Weights of a small contrastive image-text model.
Model: encoder depths [4, 4, 4, 4], text encoder layers 8, text encoder norm layernorm.
Training: soap at rate 0.0015, 4300 steps.
Data: trained on photos of plants, animals and fungi (iNaturalist), 38949 training examples, 14.1 epochs.
Rows from block 6 of the image encoder, named by matrix and row number. Rows with one number belong to one attention dimension. Each number is 500 + 25 x the weight over its row's rms, rounded and kept within 0 to 999. All counts start at 0. Numbers have three digits each. After the name is the row's rms in percent of the matrix's.
# q: attention query (encoder.blocks.6.attn.q.weight, 96x96), inputs 0-95
# k: attention key (encoder.blocks.6.attn.k.weight, 96x96), inputs 0-95
q.16 099:507501465529496526478463514452485498503489509535509461469488495465476497487499511477520506500513492484490518499475482530521461522495515480500518538524509464501498476489537452541492493501509512513501484515537546469518483503487481468542577513472543525490473516544517516518548536446512524501
k.16 089:496480498485462512515497519507552489485464495488476484470498487444513460508505515499504506533547515481496544482553475483492444510493485487506542526511503441524523474477469512512512511520514541514522534521497565517479481477459492484515525531499468519476477509532496495511490547513498532478
q.17 084:586475509458490542530510503473491470475564483472522519558516492458492513529496511471484436515482522492527482497532493482450551487517498492513520516477501517472497502500500483478501517497519510463493471508508495498448515512507498511512504472513504500500479526504516472535465544508474504496
k.17 077:496509506518552516520519481465486497517508513445495569562496528520501533502514491483481467470497529488491476510484529462488515489514497513496491563498487523513497493471527513486508536431506449502507493507517504536480519472496501504511530503471498512541502546456518526492466514463502517477
q.18 103:476523490499586509444513511496497558466482542492510468488514538519509499487523496503496503490487513485524515474482498475550531503474507491508497454495526498506468511529468451542492497500436471486515484484507487505534519514536508475480517487506467517450486499534460492516514481505484473513
k.18 101:501468515489536492478503502459564497486486494497484478463531510512517450494496510533510489533503480473504550467518515493509483519488481513519539448493541454530445494518528447513516506512450495510476516502495507516484517543482510546490498459511500540496493473487475512493522544505512462492
q.19 085:473446486529460502492516488504486490494515528451530550537515500516511517536461494471530472512479471485500502513466505495483498502527505521555501452521456541516510518476485509496462448529475488487523482499447502508471518534501522475483515513474491546494472514460525503489487520499514464531
k.19 091:505540487503471572496490498523495534510471537542531530522520501485492523509530493508508475480532450531489481523472520463532470460504514510497488501513510491498489500527496469513503488460518512448531500516496525474500478519475492505529453520482485485470491528504460482493529539446513513560
q.20 093:469454467514500533488478494448474496457474498510514512503526497526446518485525476496497530498515499500479445475495507508498475533517534480468486512459482466493474531496533484464459513487484509449478464498530486540464460487509520462496490452500502467507455537482515519475505499513517483492
k.20 096:481472499490461476512502510521506504472511490488505518496493537520483508519552503522457455464487509538508473451516522456492487511516507477482516526473506471483491563481505513485474461524517538514488504504506508521503448455513508547472533487518541463513489554526534500474486500515541488473
q.21 093:535508478492519529495513454472495530547517486456493510505489474516512497519462493500453496480507453481503502473481485522566501487520499539496498513523504467554463489518513486527490507465486498434516469534498463530505494481501516525544463517495533471479511498507462463490518509504513550500
k.21 100:541457519474466486489460470480508458503491507555492486479488508522550509530504491501488541519503500483469500499496506498496463478512476525533504494532533499522516493490532496491504456532493497517519487501494515500494513460540495521463485514515476464499475564542425491532476518496512468453
q.22 080:497478487493481499500503522496527475532549529476484480525508485502480504504473532490550457526433529478487455490508506478519491488534501474496514514493481493516506521493532538482539484522490502485495456478498487488472452554493540538485530516515504465490500520522475533551526520437488500498
k.22 083:494456527524495497529476474475517492500496544493489502496476504500439539519485490492566515500477513483465495496500503501503455519494500483497466499491512495521513484467472524468504482455500580472532538477525490542472496493461470543520522489475516478518463491458515500493499519453479515502
q.23 093:454471503519515510488515528537509538511462509496534487470426531469498480499498507516483483480524488518460506511462511516540468491495469483484511473482540495522494519510458488515502510528504501540529453468509458504483530518552495494475467478512490488486477485496520481468438465506514535509
k.23 082:532482433476501480413505498543551465523478504521525500482454507502487500493491532526491492499524507466516518510497548471508527503490496500527483510527512478537445502529500487548477500508499517505531479493490469504523512500513492533465458516530500484496516455534487521527461491512502500495
q.24 099:514500487504487505463522509482472511533526502522474520486497488494507536470474499508487448513513495455538481525502459490493475518507486511504516521478448497551480505535505521522524483453536485470548476549512509471459475531530479498511490509494492491539451532518541487491509546484551477498
k.24 105:491506532516465486471474512559477496497514493527480534489523488451528492491489500482481486478497497531482475525485482496497465448479539504475500501551479509498496492478473471530520526512518540530532489520473530551493482446508474526556470512469503506526468554505500504502496542487520488475
q.25 088:512516489511518520478503489508531485539471539509494517459490475517518521477514526505476499488507523500538527498455459497539457443456546492487504535545491532508506504533470513489501493470492489470528474503565511532525485526509476466527550485484484515521467517515543513479526493476500502476
k.25 081:528487528516475462478499516505533499517511498497477515463467496455526490497493525477490511502509519519511526484509445487484468491462506515520509517528529496543473520490476562504496538528456530526515528500491526497515482459490489514535509475486483554491428497534522515496496563486497467486
q.26 134:504500474455535515479470514506534493466514553538507438475483518518446469506521523479521526514501542488491533506488510494515512518477520507471496511530517518483495472479471479529508478486475491505471505500485487485541527544469510519453540528488480529495538498542473528534506461491485483535
k.26 140:484469470497544473532495516459562534446515528450481481484472474514446471477496491499547503541496515484514520511491477479567517503489468484510493515485525495496482511522508502545546512473455503492506533450500515487481513514493534514489539492496519485480526481497511505524517506523503478500
q.27 102:541507512489498497511484449526469491500517480468510511487544490496488540516495508484483482441516496540503492520483535524530481511493517502501476489508515522542507516473499493510514528482470477493467476499538507545544463479513508560524472559506479479453524438492455489481479490513476501514
k.27 099:560513510515477493514533491490479508480480515505487475502474511533485511466486504511511492460506471494492498527520561525473505495510519464541533491481538524493508499498507553506446441480507429484474480498503487485497528512487529515498472501508476518499488449502452483529460459517498475529
q.28 115:505521480494491496486488506494507476480499529524522519473471498542448466523532506475518532542547551516488491495488516462508470499496485441509486531495488479497473559515487462492500498476514492510477524494506489488479429536452503496502527495481520485497498546521514511551535550497513514513
k.28 112:495512481498483469498516524470496498489492525467517515498486474471460477483504505464478501527491488583471527474489508522515499517503520483531468511487470474464485500486479475514505484470513513523524549520532498529434520523514533504521501551491510510521489515509558534510524492487568525521
q.29 088:462501511503536489475471500511553509449454491518481479481471491526458463492540505547533473523502530512532543483521487484530537508482485483463491484463521489479498446537500498473502535533463509509520514508499525514523491459470504519520537496503524492488524474497498528497497523471481553492
k.29 100:525448556470536515498475503512503510503496507517485444495495503455466464497527519545491485539494522488511553518522473525473475540479500500486466469438536474525505474494509487493489489524495496495543496509519532496517503505493492488476574456496503528515513516472525492495522505521492463489
q.30 097:509520529517475489494549493518499492545494519533501516456517478482540507512533505457494503470491512480550518453506549495486492475503472496490481472461488525513553487499508545498512543478481503468512470529523467478558498507496494525492473524492472458516464452498496449499493488499477504480
k.30 099:477509491520498504460476512525473481544492471488486534466530492509532481534489538472481492519515488503505491492486521561490496529554510504475482497470529508530523503519452527474461531488481529478451534457507450503538496457549492527510526503473481486493492467503514504473469526510482515508
q.31 092:506523517497510504541465526467470490512539505436496506538505504554540517495514473542548538482469484523518483500517490518459512506507502527510491452545483505511514511482527525465531472512504514489523547503482515508514504459467499534469536511508499474472533508452466484491488488525484530506
k.31 090:543536544473502534486530484485447494488532500486494486519482465506505534466479438505513518483487421498492513483508509513462502509532487529542504453497479506503496493488513512462534502525507480460499503513492499498487510504505523504481514495483489491455563510468469488448501504490475524547
q.32 088:445480482494508518483504488543532505513475494507479442507480522477508540508482528542489484505489529491523471450506537509517503464453465526536466481455531500518482511527474502521485513482490543523504515462507511461465512520540508493504543496518492483555515475474518486545514490477502488489
k.32 092:505509527513473531516541468506511473496519539512493476514461488510469462523529493534495486529490468535503488484546491527495468521511520494524479505517566489488557482507461451477543530535543539512500509482494496477482500483509507509521505537484486478485545445502502496522520476483495542509
q.33 094:545504449459455483527488475456497479490485503519547489524533504549478475460494474500515489484508503547503524484549498483560454495488488494467508520480500493493538512529523520485504476474485487483508479499523463506534484496495528502521468523499522521477528528493459494521496461495542516536
k.33 093:509494522503501472525503449472493508515502527494497510531502465518545518475488460527527529479520530529525513518493515519522518496497453470489478472511493536530501521512491486489548509500434466483518517483485518475566472504531483470493455512512513552526486530474498520442519477511485517488
q.34 100:513452469512530532502560511465503497509496495519479496509537494468499503457536459502586507505508494511508476523504481452491482502466516500496534469482476502533509508522480494539489506498495487489544513531516507484482547532514510525468499542528523495514494528518458524501515500504503449544
k.34 100:479479518533531523490531489460484532478508521524489532501454451505489493525523482552480478484542519470473520513479458480541490507470531474465500534510483486492511554528506481505506516513487509466542483498504488494476551525505491502504531536522532459517463492495506538473504515504543487467
q.35 087:496548525522515501511519499503497495539527502474473496469487529514514507538478521509474539459475495511505496466482489522547507486530504517542502454503501468518470497448520493499491455524443511477491464492500480499546507477504490505497505470493482468420491523511502533503499498499462564507
k.35 094:483519477471510499563535502493540489512532486477516502528487532514521444490527502502522481496467491505484517511500553483494495505497450540528542500490482486493513470493498498528483475544454515462464541482524544468525513499493513519494515515446530510494498517491519473545460463496478508529
q.36 085:517517526495511523492531483479474518521513473552572466501474505541472526498476531485503541489518486481522526521563505522490461498497464496482481486505546506471503534501542492480492517544461507486530502456472480509503512507507488543490555442493500514506516493484515473528522481490496502493
k.36 085:521547514512492518525505539488524513497495472474498519508498447461517493537505481478519499492487524527513530526512492500481502512488525463505460489521481494524556465527483457462471493493463488502490494488445480437517496493499513459493510493496500527466538554515535488489505450496465498453
q.37 112:492472504522499525487515514485487526467494500488476444515492535513428518475501484526507503501496554513476455485523482452507540528473503514515456474501523494501473495483485517533482548468505525469520513473467499481498524485508552459463532503514490496511533481521561495463521480492495497500
k.37 122:512472533506507519548481464486513518522514544499496507516493486495464506530492511535529473493469511505454516523524499488460472480493556455513502493494537496508534490506517543479442478502528528523500478488506498481497487513511480489514440498485511499461540494504452506521478461447547526483
q.38 092:502558511486504505509442501519493499508531500501467491488484518486550459486516521472443525495480492541464499533480542511491490496476546511467498521515522503515516520494507456446521479516535488509474439476526482503480469482480502527499486472495507498470525480508485541475464487488489474454
k.38 095:496497504497464514509484523522536439536499485512526480498513519479512513519549507457505518522455479512536501537506486533476533506569459524495502516548475545511506498492485462488490489530530482507457516516504498494529463535523484486496554477508485516528554510481489498530476521491500478502
q.39 096:515436479496499513508485528516513508499531510505436496471506471493488495548528474513481501471494517493532520466497504458552524461522522531524477461527484462510515485518491480482530493510492512516516482459467531495509544483512478511516481508497512498447503465536507542494483494514466545450
k.39 098:517480481473524514533520498490525478475550547517477482493508521515485507483507522532544487491440473532473537487543542476503549511517476520507499497494489491447496491513508490491502501504468489469519527518517504495511492530519477518514498465441495432482547525489523482515457466483486508520
q.40 104:487493511502475544487515472547470499491490463487476455528510542512513531499469471512516481474495527493482462490514482477473485472461495504456487496439503460450483478513504497504492532470521523471497523531549493516512521530484501494551537483471504494560485475525533502489492540490508492487
k.40 110:476467509558477518533485488542502506495513524481487507475524508490525508484489530456503492482502480491468516469516529450487461449525499505514518528487529478534488452527482547518507534474524507475495478514499524536519510479486467456511494484484459542492500452492501490500488533444518526471
q.41 086:524488520502464530503551526526494508509485507462490524500482464504506499457496467505478501524508534468541504518516475483502477451541511507521498466563453519511503479468499507483502498481481475495514572476480477438500549478519459536511495509520478529499515493487453497507515487509478489515
k.41 099:523541491441516498493515530503504559481488533427534520508460513501505493523461467509526523489482515477504503519480533527503517525511529468470482534509478502505496535479501486536492503472490517487530505454497469508464504516472483558477502502439515494478501473498485542509517480528479479503
q.42 123:523466525457529520544520480534513551513518531469485493525521477487465491503491468480483509516510485459522547473537493473524492475534499533501506495515515497505493481532490507517500527506497500550527528457464549447515552477483526513494520505500486511502545474499484507503535477503476523453
k.42 116:560490486491542506537533465489557519495486519500460481528472523508455496502478521528524500520484546489507509498560516509522512484482538496483464502473510474489511463527536498529495502534467503492480524494483520503495488541496494567530504483472498516499571515480477522509479505481513493487
q.43 097:515495496462495490508528491494492523481495520499518516484480498497497506499482494479511486494480477482461547489492528508500495497489507426437546513513491488507489472510518510507493486449502475553471485517491527484515530569471541532509445559500524459491519478478536524500487487518546481488
k.43 107:511451500494456484456544482477545474481478448486476486530511503514513489453503512531492516511523495495501505512490471513462546467457508485467506509498534498473506465513490539539526461511506493514510484531503504484501526501497505452527462532544546538520502551496510531497527525518496491503
q.44 073:475488502433483496439489476547518491500496558515511495483491511492551481503501518470493478483482534510484480484534504524508503519435489463480483486473539526484520505482516535496512488507546497496488514513532489495501439529513514518513479468452506528513498490500467503538443487485526499482
k.44 082:465535532538466551498513472502536486478523511474480504529508502479512485463537505477510521507499487521533508471494450516482525490498479490530466501512520559553495446499471501478527540492524504495512546501513470487488440512490470459530481486478468486496496486465530528500504511521516525512
q.45 095:525484478501523470461536511459545455498512488565497540484472536502487542480489515518514469527533470503547495514497485542526475502515519496453500473487488507459524538518496481536533524514494514497494492503504483472497504519458469503544528487511493501485494509519501435496490492515481466540
k.45 097:476506506524534482452526500490536524527497489482540480523512448487478523515522505500491494526508475472558457502485511510534483486528502483546456501528494491513500521529514510527538505456494474496516464507466514507506514484460483534564508533511522480526474499509547494511525442507483522508
q.46 103:488457519482441516486475506522463491538516524537469506507529535459506505515461460506518485490506501474455546481515515472469504506482516496486530511501499539521502495517538486503472517511493492493489521493450527513499465502523520504554473511520484501511547528456462530557490532474513478500
k.46 105:462510512515478496487550535506521540470473508488507448542524500469519526444492487535521493493495503494533521436482458487491511505483480511467498534470516513487532523500505482497488503492527501534502468536501476525540457508511527482468531499559528499511504487459513500491524529481462485477
q.47 102:508531511525494453563497477477457512494509489455498484486506526474514477492497480522530501499472480482505515520498507480479511456491454514498557547519514505511503440510481498533522472509485460526483484483474458470521572475519520515507537518466502491490498487494500504473505497519561510508
k.47 091:528495496505506453468487483498470525495443486492495517483535512490530488469508529522552526507520506496493487455513501531508490456493482485455538517493476515462508499525495453516482438524477519499528524525534462493498528506525516544515539506480489556512545517467488466497504516521514477497
q.48 107:490463506533492497487461550483519508470515526499484498479495486490506471512518474457471496466495509477486520524450492452469523506509491479491517502509533500539485465525509485505534518486517448489471517515494532500443485522511460473481456537484487487478454473515498500459467552524539512479
k.48 104:525456492473475487486475547484454489488495531504512555485523495461464506481470512505480511489507489464447526472518465493508526491457498515470533512499515474488519517508524549495511496451523552528516489573524470528497501512466541488497478478520500487517469506511483508495470531508506492510
q.49 116:473481549509452540449504462504514491473507522514467533498496517473488499511514488524500481462510489455481508531493542458483497541462524527502472466522524497545535469521513478470535510487531511487490484510479551486462506515483504517521471526521491510509534486446528546517495512520503488503
k.49 109:486483491475500510489544532499559518482470471488484513531503516451473513515508494538522518459454462492523524455552497457495501530478529482474492515499562492519528520506459520510479506494571472525505480496516494522489483525485490494490532528536517500495531480474509512475492507460494505490
q.50 088:525511525485506508539502479481472440439489455497524458500491498514496467476518519485515551492494534519532499488561488471554524519540477487513497473514514481493475487470512525527472468491524488455507501512525482495487536449489507472483499524512512507526486489522522489482526502523518554513
k.50 095:542520517496528487512472459454470511491519501479541545447498504488513522527491526470519530466489522514512473530521523456519499510466493480534542456479488500506515471487500501486479488480470514457489520512521493512489482531517523476494453501438536543498483532485532545508484469492497497487
q.51 104:527514534515490467507506449516483489511527507499514513512458463483536538500500517528515524559512459466514530488506536487533499547501518533512463494521501478478521506447531527481517518491521493524490497499526509481481522463483496503450439504520477466527524513460499482505510459489468533499
k.51 094:502544476469487514506527501492521489515480489455501538497455544498480522532458497471504517488552510481527477561511530503529529545475500483499480500484496476483487528475502492510461495498544533485467551461516524537480516482509488517461499519535506517524490509518498508537532469479467521473
q.52 093:475472514483513517478514510519511542471488497499464509491536474503463464484513456532522459511488531482476494540519540442488492429526524480491512447534517557557500493480526522506494504519514486499511523472491497496511478529498506522526505549537489513490476491495540501483487523513509493525
k.52 095:520521464464495537459514478494506530508522522487511477480562530515445482479466527520487487478497495500491516457496486448505552493505523519476512522483501528518495517503494511511493499522459507467541503480480477515494476513519514499461516494483512457476491468473517562482479548504548464520
q.53 091:532494503473496495484527498480447517495490482540500499520528477524488533489479476512567451498534523491517492503555483505530514515463500477460499486485479498469509532487484509548546523495496491531525537513529451502520503510508513493468522517506503526527508515520457417509510486494484481514
k.53 094:500518513538515542464490455483472557510494515500479503519498477507524507480480472483484480519530524492493522505487482557538528505499520469512493502473498497516534470525519493478504532481473491454556523477471465516494541465485477453487465487519471500529463457478500495484533475514538492472
q.54 105:495448519455525490514546511491510524492502523490480477504524499456463489479516524498521493526496470501530516545523505455453517478516552496484502473506507515504478507496459533524530546499546475502550473486492520505506502533463506511514485559536492527521498512496509519469467516502548473510
k.54 099:491503498520526544455555488503532551476523524528516473474550503467456512509493536484474496498469507528482491491482475485498502463529506497447485512517503502492523464526522482507481542486506488511565500512536485528516526532486506502505515543480481501492510518501517541475483490453557501518
q.55 087:483460517470502480525490508517456509469552539508504537548485504481490515485491448499487520460481500499492491519493536499522455551464489506484486502564548483539506536540530481477502512483505459508491501466506510494491460499472503520518452472495486516484553494507489488459515494488481495502
k.55 084:504466441517504508492465489446486528486484514545500538484485517499455518492498462507486536475521528486504494510509486463517520552449488494535500529470485513545509510520502485433512522507490477503510532480498522483515489511485521488470537449511493547505557492507496461508510494506463497502
q.56 093:472471490481494498479474491507456481484517516535456495527473475482486473497517473500467476522519457478507479502540544491464475484520511467474469489499499525554530556516508504471539524482528492506486471478468491501540490512512540499494480517555529503509534468494550531490469498478474492473
k.56 088:481505461489514540490462485506523515512531517516498471503527548472478535475482544486489469500459477550517511510544514471466508514497503448501469542501482522505497503519522491456503507492521468503498479501521484517539532449523483469465533471513515476465558503504519504504473532502483473529
q.57 107:493461499499474439527506492527475495491494501525514553477472471495487505509470494508499505574507470496458506507470519563514514493514485450477559525532512521501505514495508484490520499486482435520504488470503458492514481503523500556510471500481512469520497502527472488480504532484506461486
k.57 107:520494500501480467481503524514504513469476470539479503473510503508509524509483486499477576543538497519504481505449466523497542502490492462491495536517509528493463562534487481493470498457494500504519507525501492497498475439494466518505487510534491484518525523552533499533515524551486482526
q.58 089:514504513441474563528512517518551507536465535489548524492524467486491469518483535453493489493521503481509515489510462493460472494485516478495467473493505521473516508526545491529495482498490504489514497515487510481474491532511494556491516516504489530465482521522486497554484542486490439497
k.58 090:496490507536442490482534518486514500461501460491528511486483469509519539490482477528487491482540516485492514490477477528497538504518467497510482460494532519516491448482507506534515539469520509461544442489485478487528523543509499486511528499501479462492516436524522525464493537487489473475
q.59 102:479529510504494496479493531505497494513524544523474526484493546486522515492441527487486546497500481498485498483460474544524522512506440516495527547498502510502507486534514499522531525544484517456538527504497516500520509516529455548522560485448485517502512521509485514500508534496509454471
k.59 097:507481543473479483529489542539508537493459468514480510535473473480527519523500518507498465554494482485501545501463507546458434500492476515521482543509502519493496512518506506517491478457483542525499479503516488505499496476487507527586481506503522518497531483540510479477508491524493489513
q.60 099:510493515474473526512496503519453528504487510511502512539502500488459538477488520503495470500480487517441530531486496493452485509515497545481511537497498528475519505517523507454497538446533465514519541491526513539525480538478502507506442505476507498567534521495464487478488490478530479504
k.60 099:489517462520471494503494509509495494499456524516482499543491517471506528464468495536469497520504524526475510495465456487472493496507502468458511526492489546506484496555498527522502559525536473523521513481489514533472483496468498488482465482560486552500500501536486552449508484480500495471
q.61 083:458492518475488493539500480511436488531509485505494468472514475506489512529517509506535495512531480518541497507539515444453506503509479529529456488488512498455459510491508514552518487474538491533479556491509527497500506491519467483484534460509481499541519491500469474483542485498502460474
k.61 080:474540474527519519501455476474492523457480494512506506485521484490484518514497530508490509481499522484481496476549493534494503541543507522474495506488485491443535442470510514466471520500492557480533484482504489484440529521496511470468515468491463472493481468499472522530537471477512501469
q.62 102:455518521478500541489442486525517504517488452533504512521506499448538483518490567484480457541512495491499485502464542528451509464470512459474508499483481496529512495549508550495529486518532519526470519537495489488504468480482490502485493480515503471520485493510509487546485514496523494502
k.62 110:482505493532503505463538471543494474501497465498480444503488526476508521501483530469511522545535489493539475439512471532518502491525499477504478482528517506511464492496453513518490494519516532537507523533491468517484517488503514478474530451481509468526501440525518551467498533481489487512
q.63 094:517479464477493533486519502484478511486474482565498499476547523487487506473502491497515475501507491516515497503512545498486530486510518477526497525513536460503458523463530536487492499490487516511504488467494537511532425530502500525509459494559548559509533509474490527526472520486476514480
k.63 092:488520520507501526514508487475504526479468485494524484516515472459468497498487450544459503491470478525530491461513453470513519493543484515497533540545451504480488468523523481473509501463491460500491494503452493492501493485508527441469522491508505468502537542516516517486495488468487558519
q.64 100:496532498543493477534459501458512533513478505501523539457480513516508476482529484494536503495489577560517494535477499517465525475486461456488503510478501496477518481560509495511517507501485447506495498441520480505497501460491496513484506527494491507488494491556478493521467489537481509498
k.64 093:502495482542521467473495494469514506482521507495457532474465462513545476472504509488505521529496546527498560516519528525455493473527510504469513518498472476465519490527514485527494526463483480551486503534509451521505474516481482504484557534506516525494491475508459493523455512511499506465
q.65 095:499499512522540490503470496526535495526530507487477510543514498504543513483511547505524488500510487503525523492442494557517489531517499510517504510471529537490489479463509483452505478544480493477512444509511526511493503520532478502523478460468505497484487477470460513535484466418487494523
k.65 094:501545464541526488521531508530551481500500477505520535505522529531494510513465493492541442476511483483492513548460480524552499518513476518511483492488473479515517475457493498521506484492468538452500470501514528495546541510475521482487472490496525520448489477509504552487476481501509499513
q.66 113:482521504508466503473528523518478495505502544490504488541526492467504507486529489494492500504458471511498493460540511498501479534535492497547505520484484491566458516477513479498476489452528485535491521513497550503479487490557488514479504532516486505499510535523463426476529505486529525541
k.66 111:520541493488474511525516485503460467502468489478486495514471484531471541513501509520525505505501429493481504448489488464462443501516474471530472474479454543532491549492484494508464505543517525477540478477505525521482499502466503489478490499535503524483493519498497475533533472486539490497
q.67 070:491481525519498500521473529453495472494458503532496516492484471483509506543488512509516475473521513533518521540473501535517506485522497450538523538507478483456478460514498530531517513495511460450516535488511507525486472510464494491437545507489503560494459500502504519516464517485523512471
k.67 067:528500490517534526524468514457551494473524499547477534494491483498525487471509536471477578492490529504518526507535492526483469529513511502508488522505495487484477496497513468508510514513508503484517542482533513525518455475497488505465483457542466519492440527477526517479500545468482501527
q.68 106:532511500508502499530499501526502504469470477451531511501445512498510499476484519462519502496543502546523486484485517521476525475479501473499470550523492477509486499581487489505539510530469481516482465467532474528477469497482512494511509427502464502473487499524493483518498535498537508460
k.68 100:493479444500488481514478480484520499476485495522506527473444495470503479518506531464498545502514487532503508446478478571476493494461545547499494504518521514491505531497508515467452550468502479501464489501533518521531454472485488516494512482472484522479469507515493476541475505485520491479
q.69 094:542498477520492469517530492508485521515519488546503507468499476508530486485536493509506457496545507461485488455498517525466522483523503515502447512527495493487542511485463476469478524536498499438510491556537533569494471486487523476531514499499492492529506538465490506492484471490484532497
k.69 090:509533432533529493478547492503514510501519464522492500523508549496521518510483469481518481517488500483504482542527512474490539489461462520528515521480492459491496532475457487484486497496500501477483495543539484519470509477532481494532531550459505449531491534521502497502457501456494486492
q.70 088:509529515490509481485544492514462504464528479500488494450482543484505523500514508484494526520539556447484497481510510487482476495497472508473502531523499472454538468546503512495466507532481501570535478504494455484510491496502498496551498518558528495499502480503527551488513501529491477501
k.70 090:507477466481497484468495486504474530516462511512500469479506521448540505486513512513458513491492550443490467558507501520480558430476478487525508491526501480470511509506500505527458518504522492534478520506509452478492519528519486493533449540495538480510500484494510487512479529519487484496
q.71 096:499478487509520487505524455506488494519515470546505476517494492509551540513482475542466502488508467516498511472528507544521509494497485498532541518479460472500485505523492516514454453516482511450528538506505493494484490482528519427463514544489518525497516543484518457500532486474506508458
k.71 111:498501500513531481469501481486527514520522460528511510514495528482536528502486476507466513477492477514497449481524494491548479530519463505519533505482482462537525474498490484484467475541456515476516521533492511539495461493530496486474526530505487491541512521507472427457545525491501526463
q.72 111:475448512523528525464508461493520494471496513541508492549484482496545471476490482486448510518515464507462465471515454489542486522514508491490532508490453499520451515487484483477510508486511467508503494492530528510491481488519517460472467485535502490534466502489497461500511507436459477499
k.72 108:514484482539495485521545445530510500511486483520469508491473532496485485526453463488475474454538465518528464465506493499529483519491464503488491481523459520504467491519478477475500503495523543491512493469506508517509509449533527474445524487502494525500510529534486509499539516502513571504
q.73 095:473544500488517493536474518542504510524532469467512549514479478515508516503506544486505483478492495492503478511504540519477468501538513482534491522545523497479512484452515512460480518539489484534498456504486466526530484489496508528576497484457508482494525450503466526519499473520530481501
k.73 098:517509483483521469534483524551476476515513497505532554515495464496515525499502541476502439502458499525482480534467517529432506507505509513498532496479485500511471476491508523510513514481467458490483470478506477494516495512512513519505489518464529489491515487487492579517436505494506515544
q.74 102:502487527512509498537460518467465513504505448525466524505513484485502488466549496510529457539492539498472523479493489494496513517489469497537537541479499525493545505520521491523488505462485465533546531488482503540540526517536503524515494559500535525504485521504468448488515487489526496489
k.74 116:532498484527494507524498467479507508531470478499428491509518490515543495480500458509495507527542476465487529523509518513481503471496481501509546480456453470511498475543512463525494485460476480456514529513464462517485517468485520517524487564531511491509486531513479511478508527535486487480
q.75 110:477518470512533518470546506530492509507486529494486473510524506483514517536492508556464489483487490480492509479495459501530482488472481526500533510485466454449517510492494484534485467518503535465507512555508481499516494469520491449438548526522497518513544519481523486485542511486507542500
k.75 120:494461494501515519459517498487495475517497511503511490541516549471478513495507504546485484492483480469528488493529456496544469512520460487549509483501522447522499531493515505480473446526480520485488506503533487498480516478493504471460508535497500513535529496484531438479574512465487519491
q.76 088:503495499505485523520474478481527521499487491506493474519478488498511506483448518497558500559541537525518497524499497543501547510490526493553470473444514533534492514515484523531548498481478472494491558469519522490502476505538531503491482499481487540492457489526487470517513491456508506471
k.76 099:522535502511450493493481496484506504482489509517491492476486440493520504515480498470522542567534474571478512512458486485529521506548497508489462517534505513546480519522508483489503491431480471482540513536475531511484469484520517509470470499500474521478488505510494496468507505484515534491
q.77 107:513517497524546460508483518467472489509465486507527475496490520532455539480515497500521522499467514507487504478486525513517460544464484473488511485489498443508463547510513474518551504550495499524461452503496529481496502511516496526510533450479525452448505480504497515542506518485505478498
k.77 099:479481509482521490520512543514549530474508500465512449501476538554501497497510471509545535478524527487458500440476521473538474494505542518498502459507530470503483510485494495510543496557471498532479460495499470517515511526464511519511497515481509490480511468508482530502514469522463500531
q.78 106:486498464476501470518488508463485511510470520535508477506528567528468471477528463522496525497504483496486479494504494486535446518483512524495474468483542504558544507533462492493499495535492526456472486490488541497508531499503496510512521486521489499506503542464483533513495468501442530544
k.78 098:444493515460520500443562463501527505492497524463504493523509553517454473508482478536514506498481503493531548477489514471534501520536531501485495511487515481521476537457492478483490479495475535510489490551469511489500531529501544475503517486498525515486524506457484495520507502508488502554
q.79 115:528503539515543495501490487467491467482496479544521525489514501498487482510479464497483493505510439532474476468489554514500470484522511523526509515519468454506473499489506476438500484536528496500517473516519508507469460583495490485516504476478484488515473495536524536513475509476495457529
k.79 110:514503513496558515518486499527499501469488441511526525521501513553501507524508450499450519474483510532473508425506475516477473482523498531516492489458529506467480511469493477498509530519535520492509459484493511456523472503519522524481512479486471469490458537487512519461489512519461491506
q.80 107:487484507472497496483485506503539515496517510544527528487495481495499454490527488464515500529461496508487506501475488479453491494469547476479496493500522511471480480506499456506538486452556533494469469492503501513477533550512481534512469441544493475509456447514506518542484479512481469503
k.80 115:501501534492504488503519497561488525492546473459479492490484496471471472488535493497516501501497503522516509475477478481488472529472502464467487539484529531453478517505467505455547532499559469542497459483504469491488529478504505534478508484474497516491470473468520567515498500509489459505
q.81 112:518519526512463452517521510478450511478510461454473472493473527521479506504529503505543508499518531483479530490517492523477504526476514504481496487481553479529557519490473509520513505497462473512522503466459510508514523459509499531497507538521493509467521480508459489494525465526574525495
k.81 117:513491473468481471496506527456521532481457502460480489462492501511514519501523512506531494480442503465447542557464530501480508474480517498511525495505475490539505510532519486522487509481449488476501502518470493513481509543479501535536487538518521484516483497548442476491531513513523491513
q.82 111:484497491513491524501485490483480513514498500502472515493541473456524484505483525476544497538456474524500548510493491494456518505505517486510561540527501503469504477516484529522529437476480446525500522470524515479511541439494492518472498536515482506504548511477500478494470540482500502462
k.82 111:539488490534486504541506510469513491506511500511480500491527517464493502478494476481493542520489495521469526518516474509458462488492541473501522495478527510479506496499469512529490494486497480511518532444484527519511508469452509500509475501543430540476564449492461471497475498510522508443
q.83 091:565468522487494502515517491519523476508506489517487485517510516465526525505490505465476458477457473545473461480481517486448511538505515446474469508510501487496463501518528443484502527487468496517449482525539509544472512505504481487537462451465510498488489481494503514506478499473519509514
k.83 102:489549505518507496528505498545515488458530491541505508507473506510511534506504510479533493464537471522473487456477474489538491494467544478504455492509487504455526489471512509489528555507515534489457502470537480536478504504510488533524506499470449521497522528518495519479457456493515460500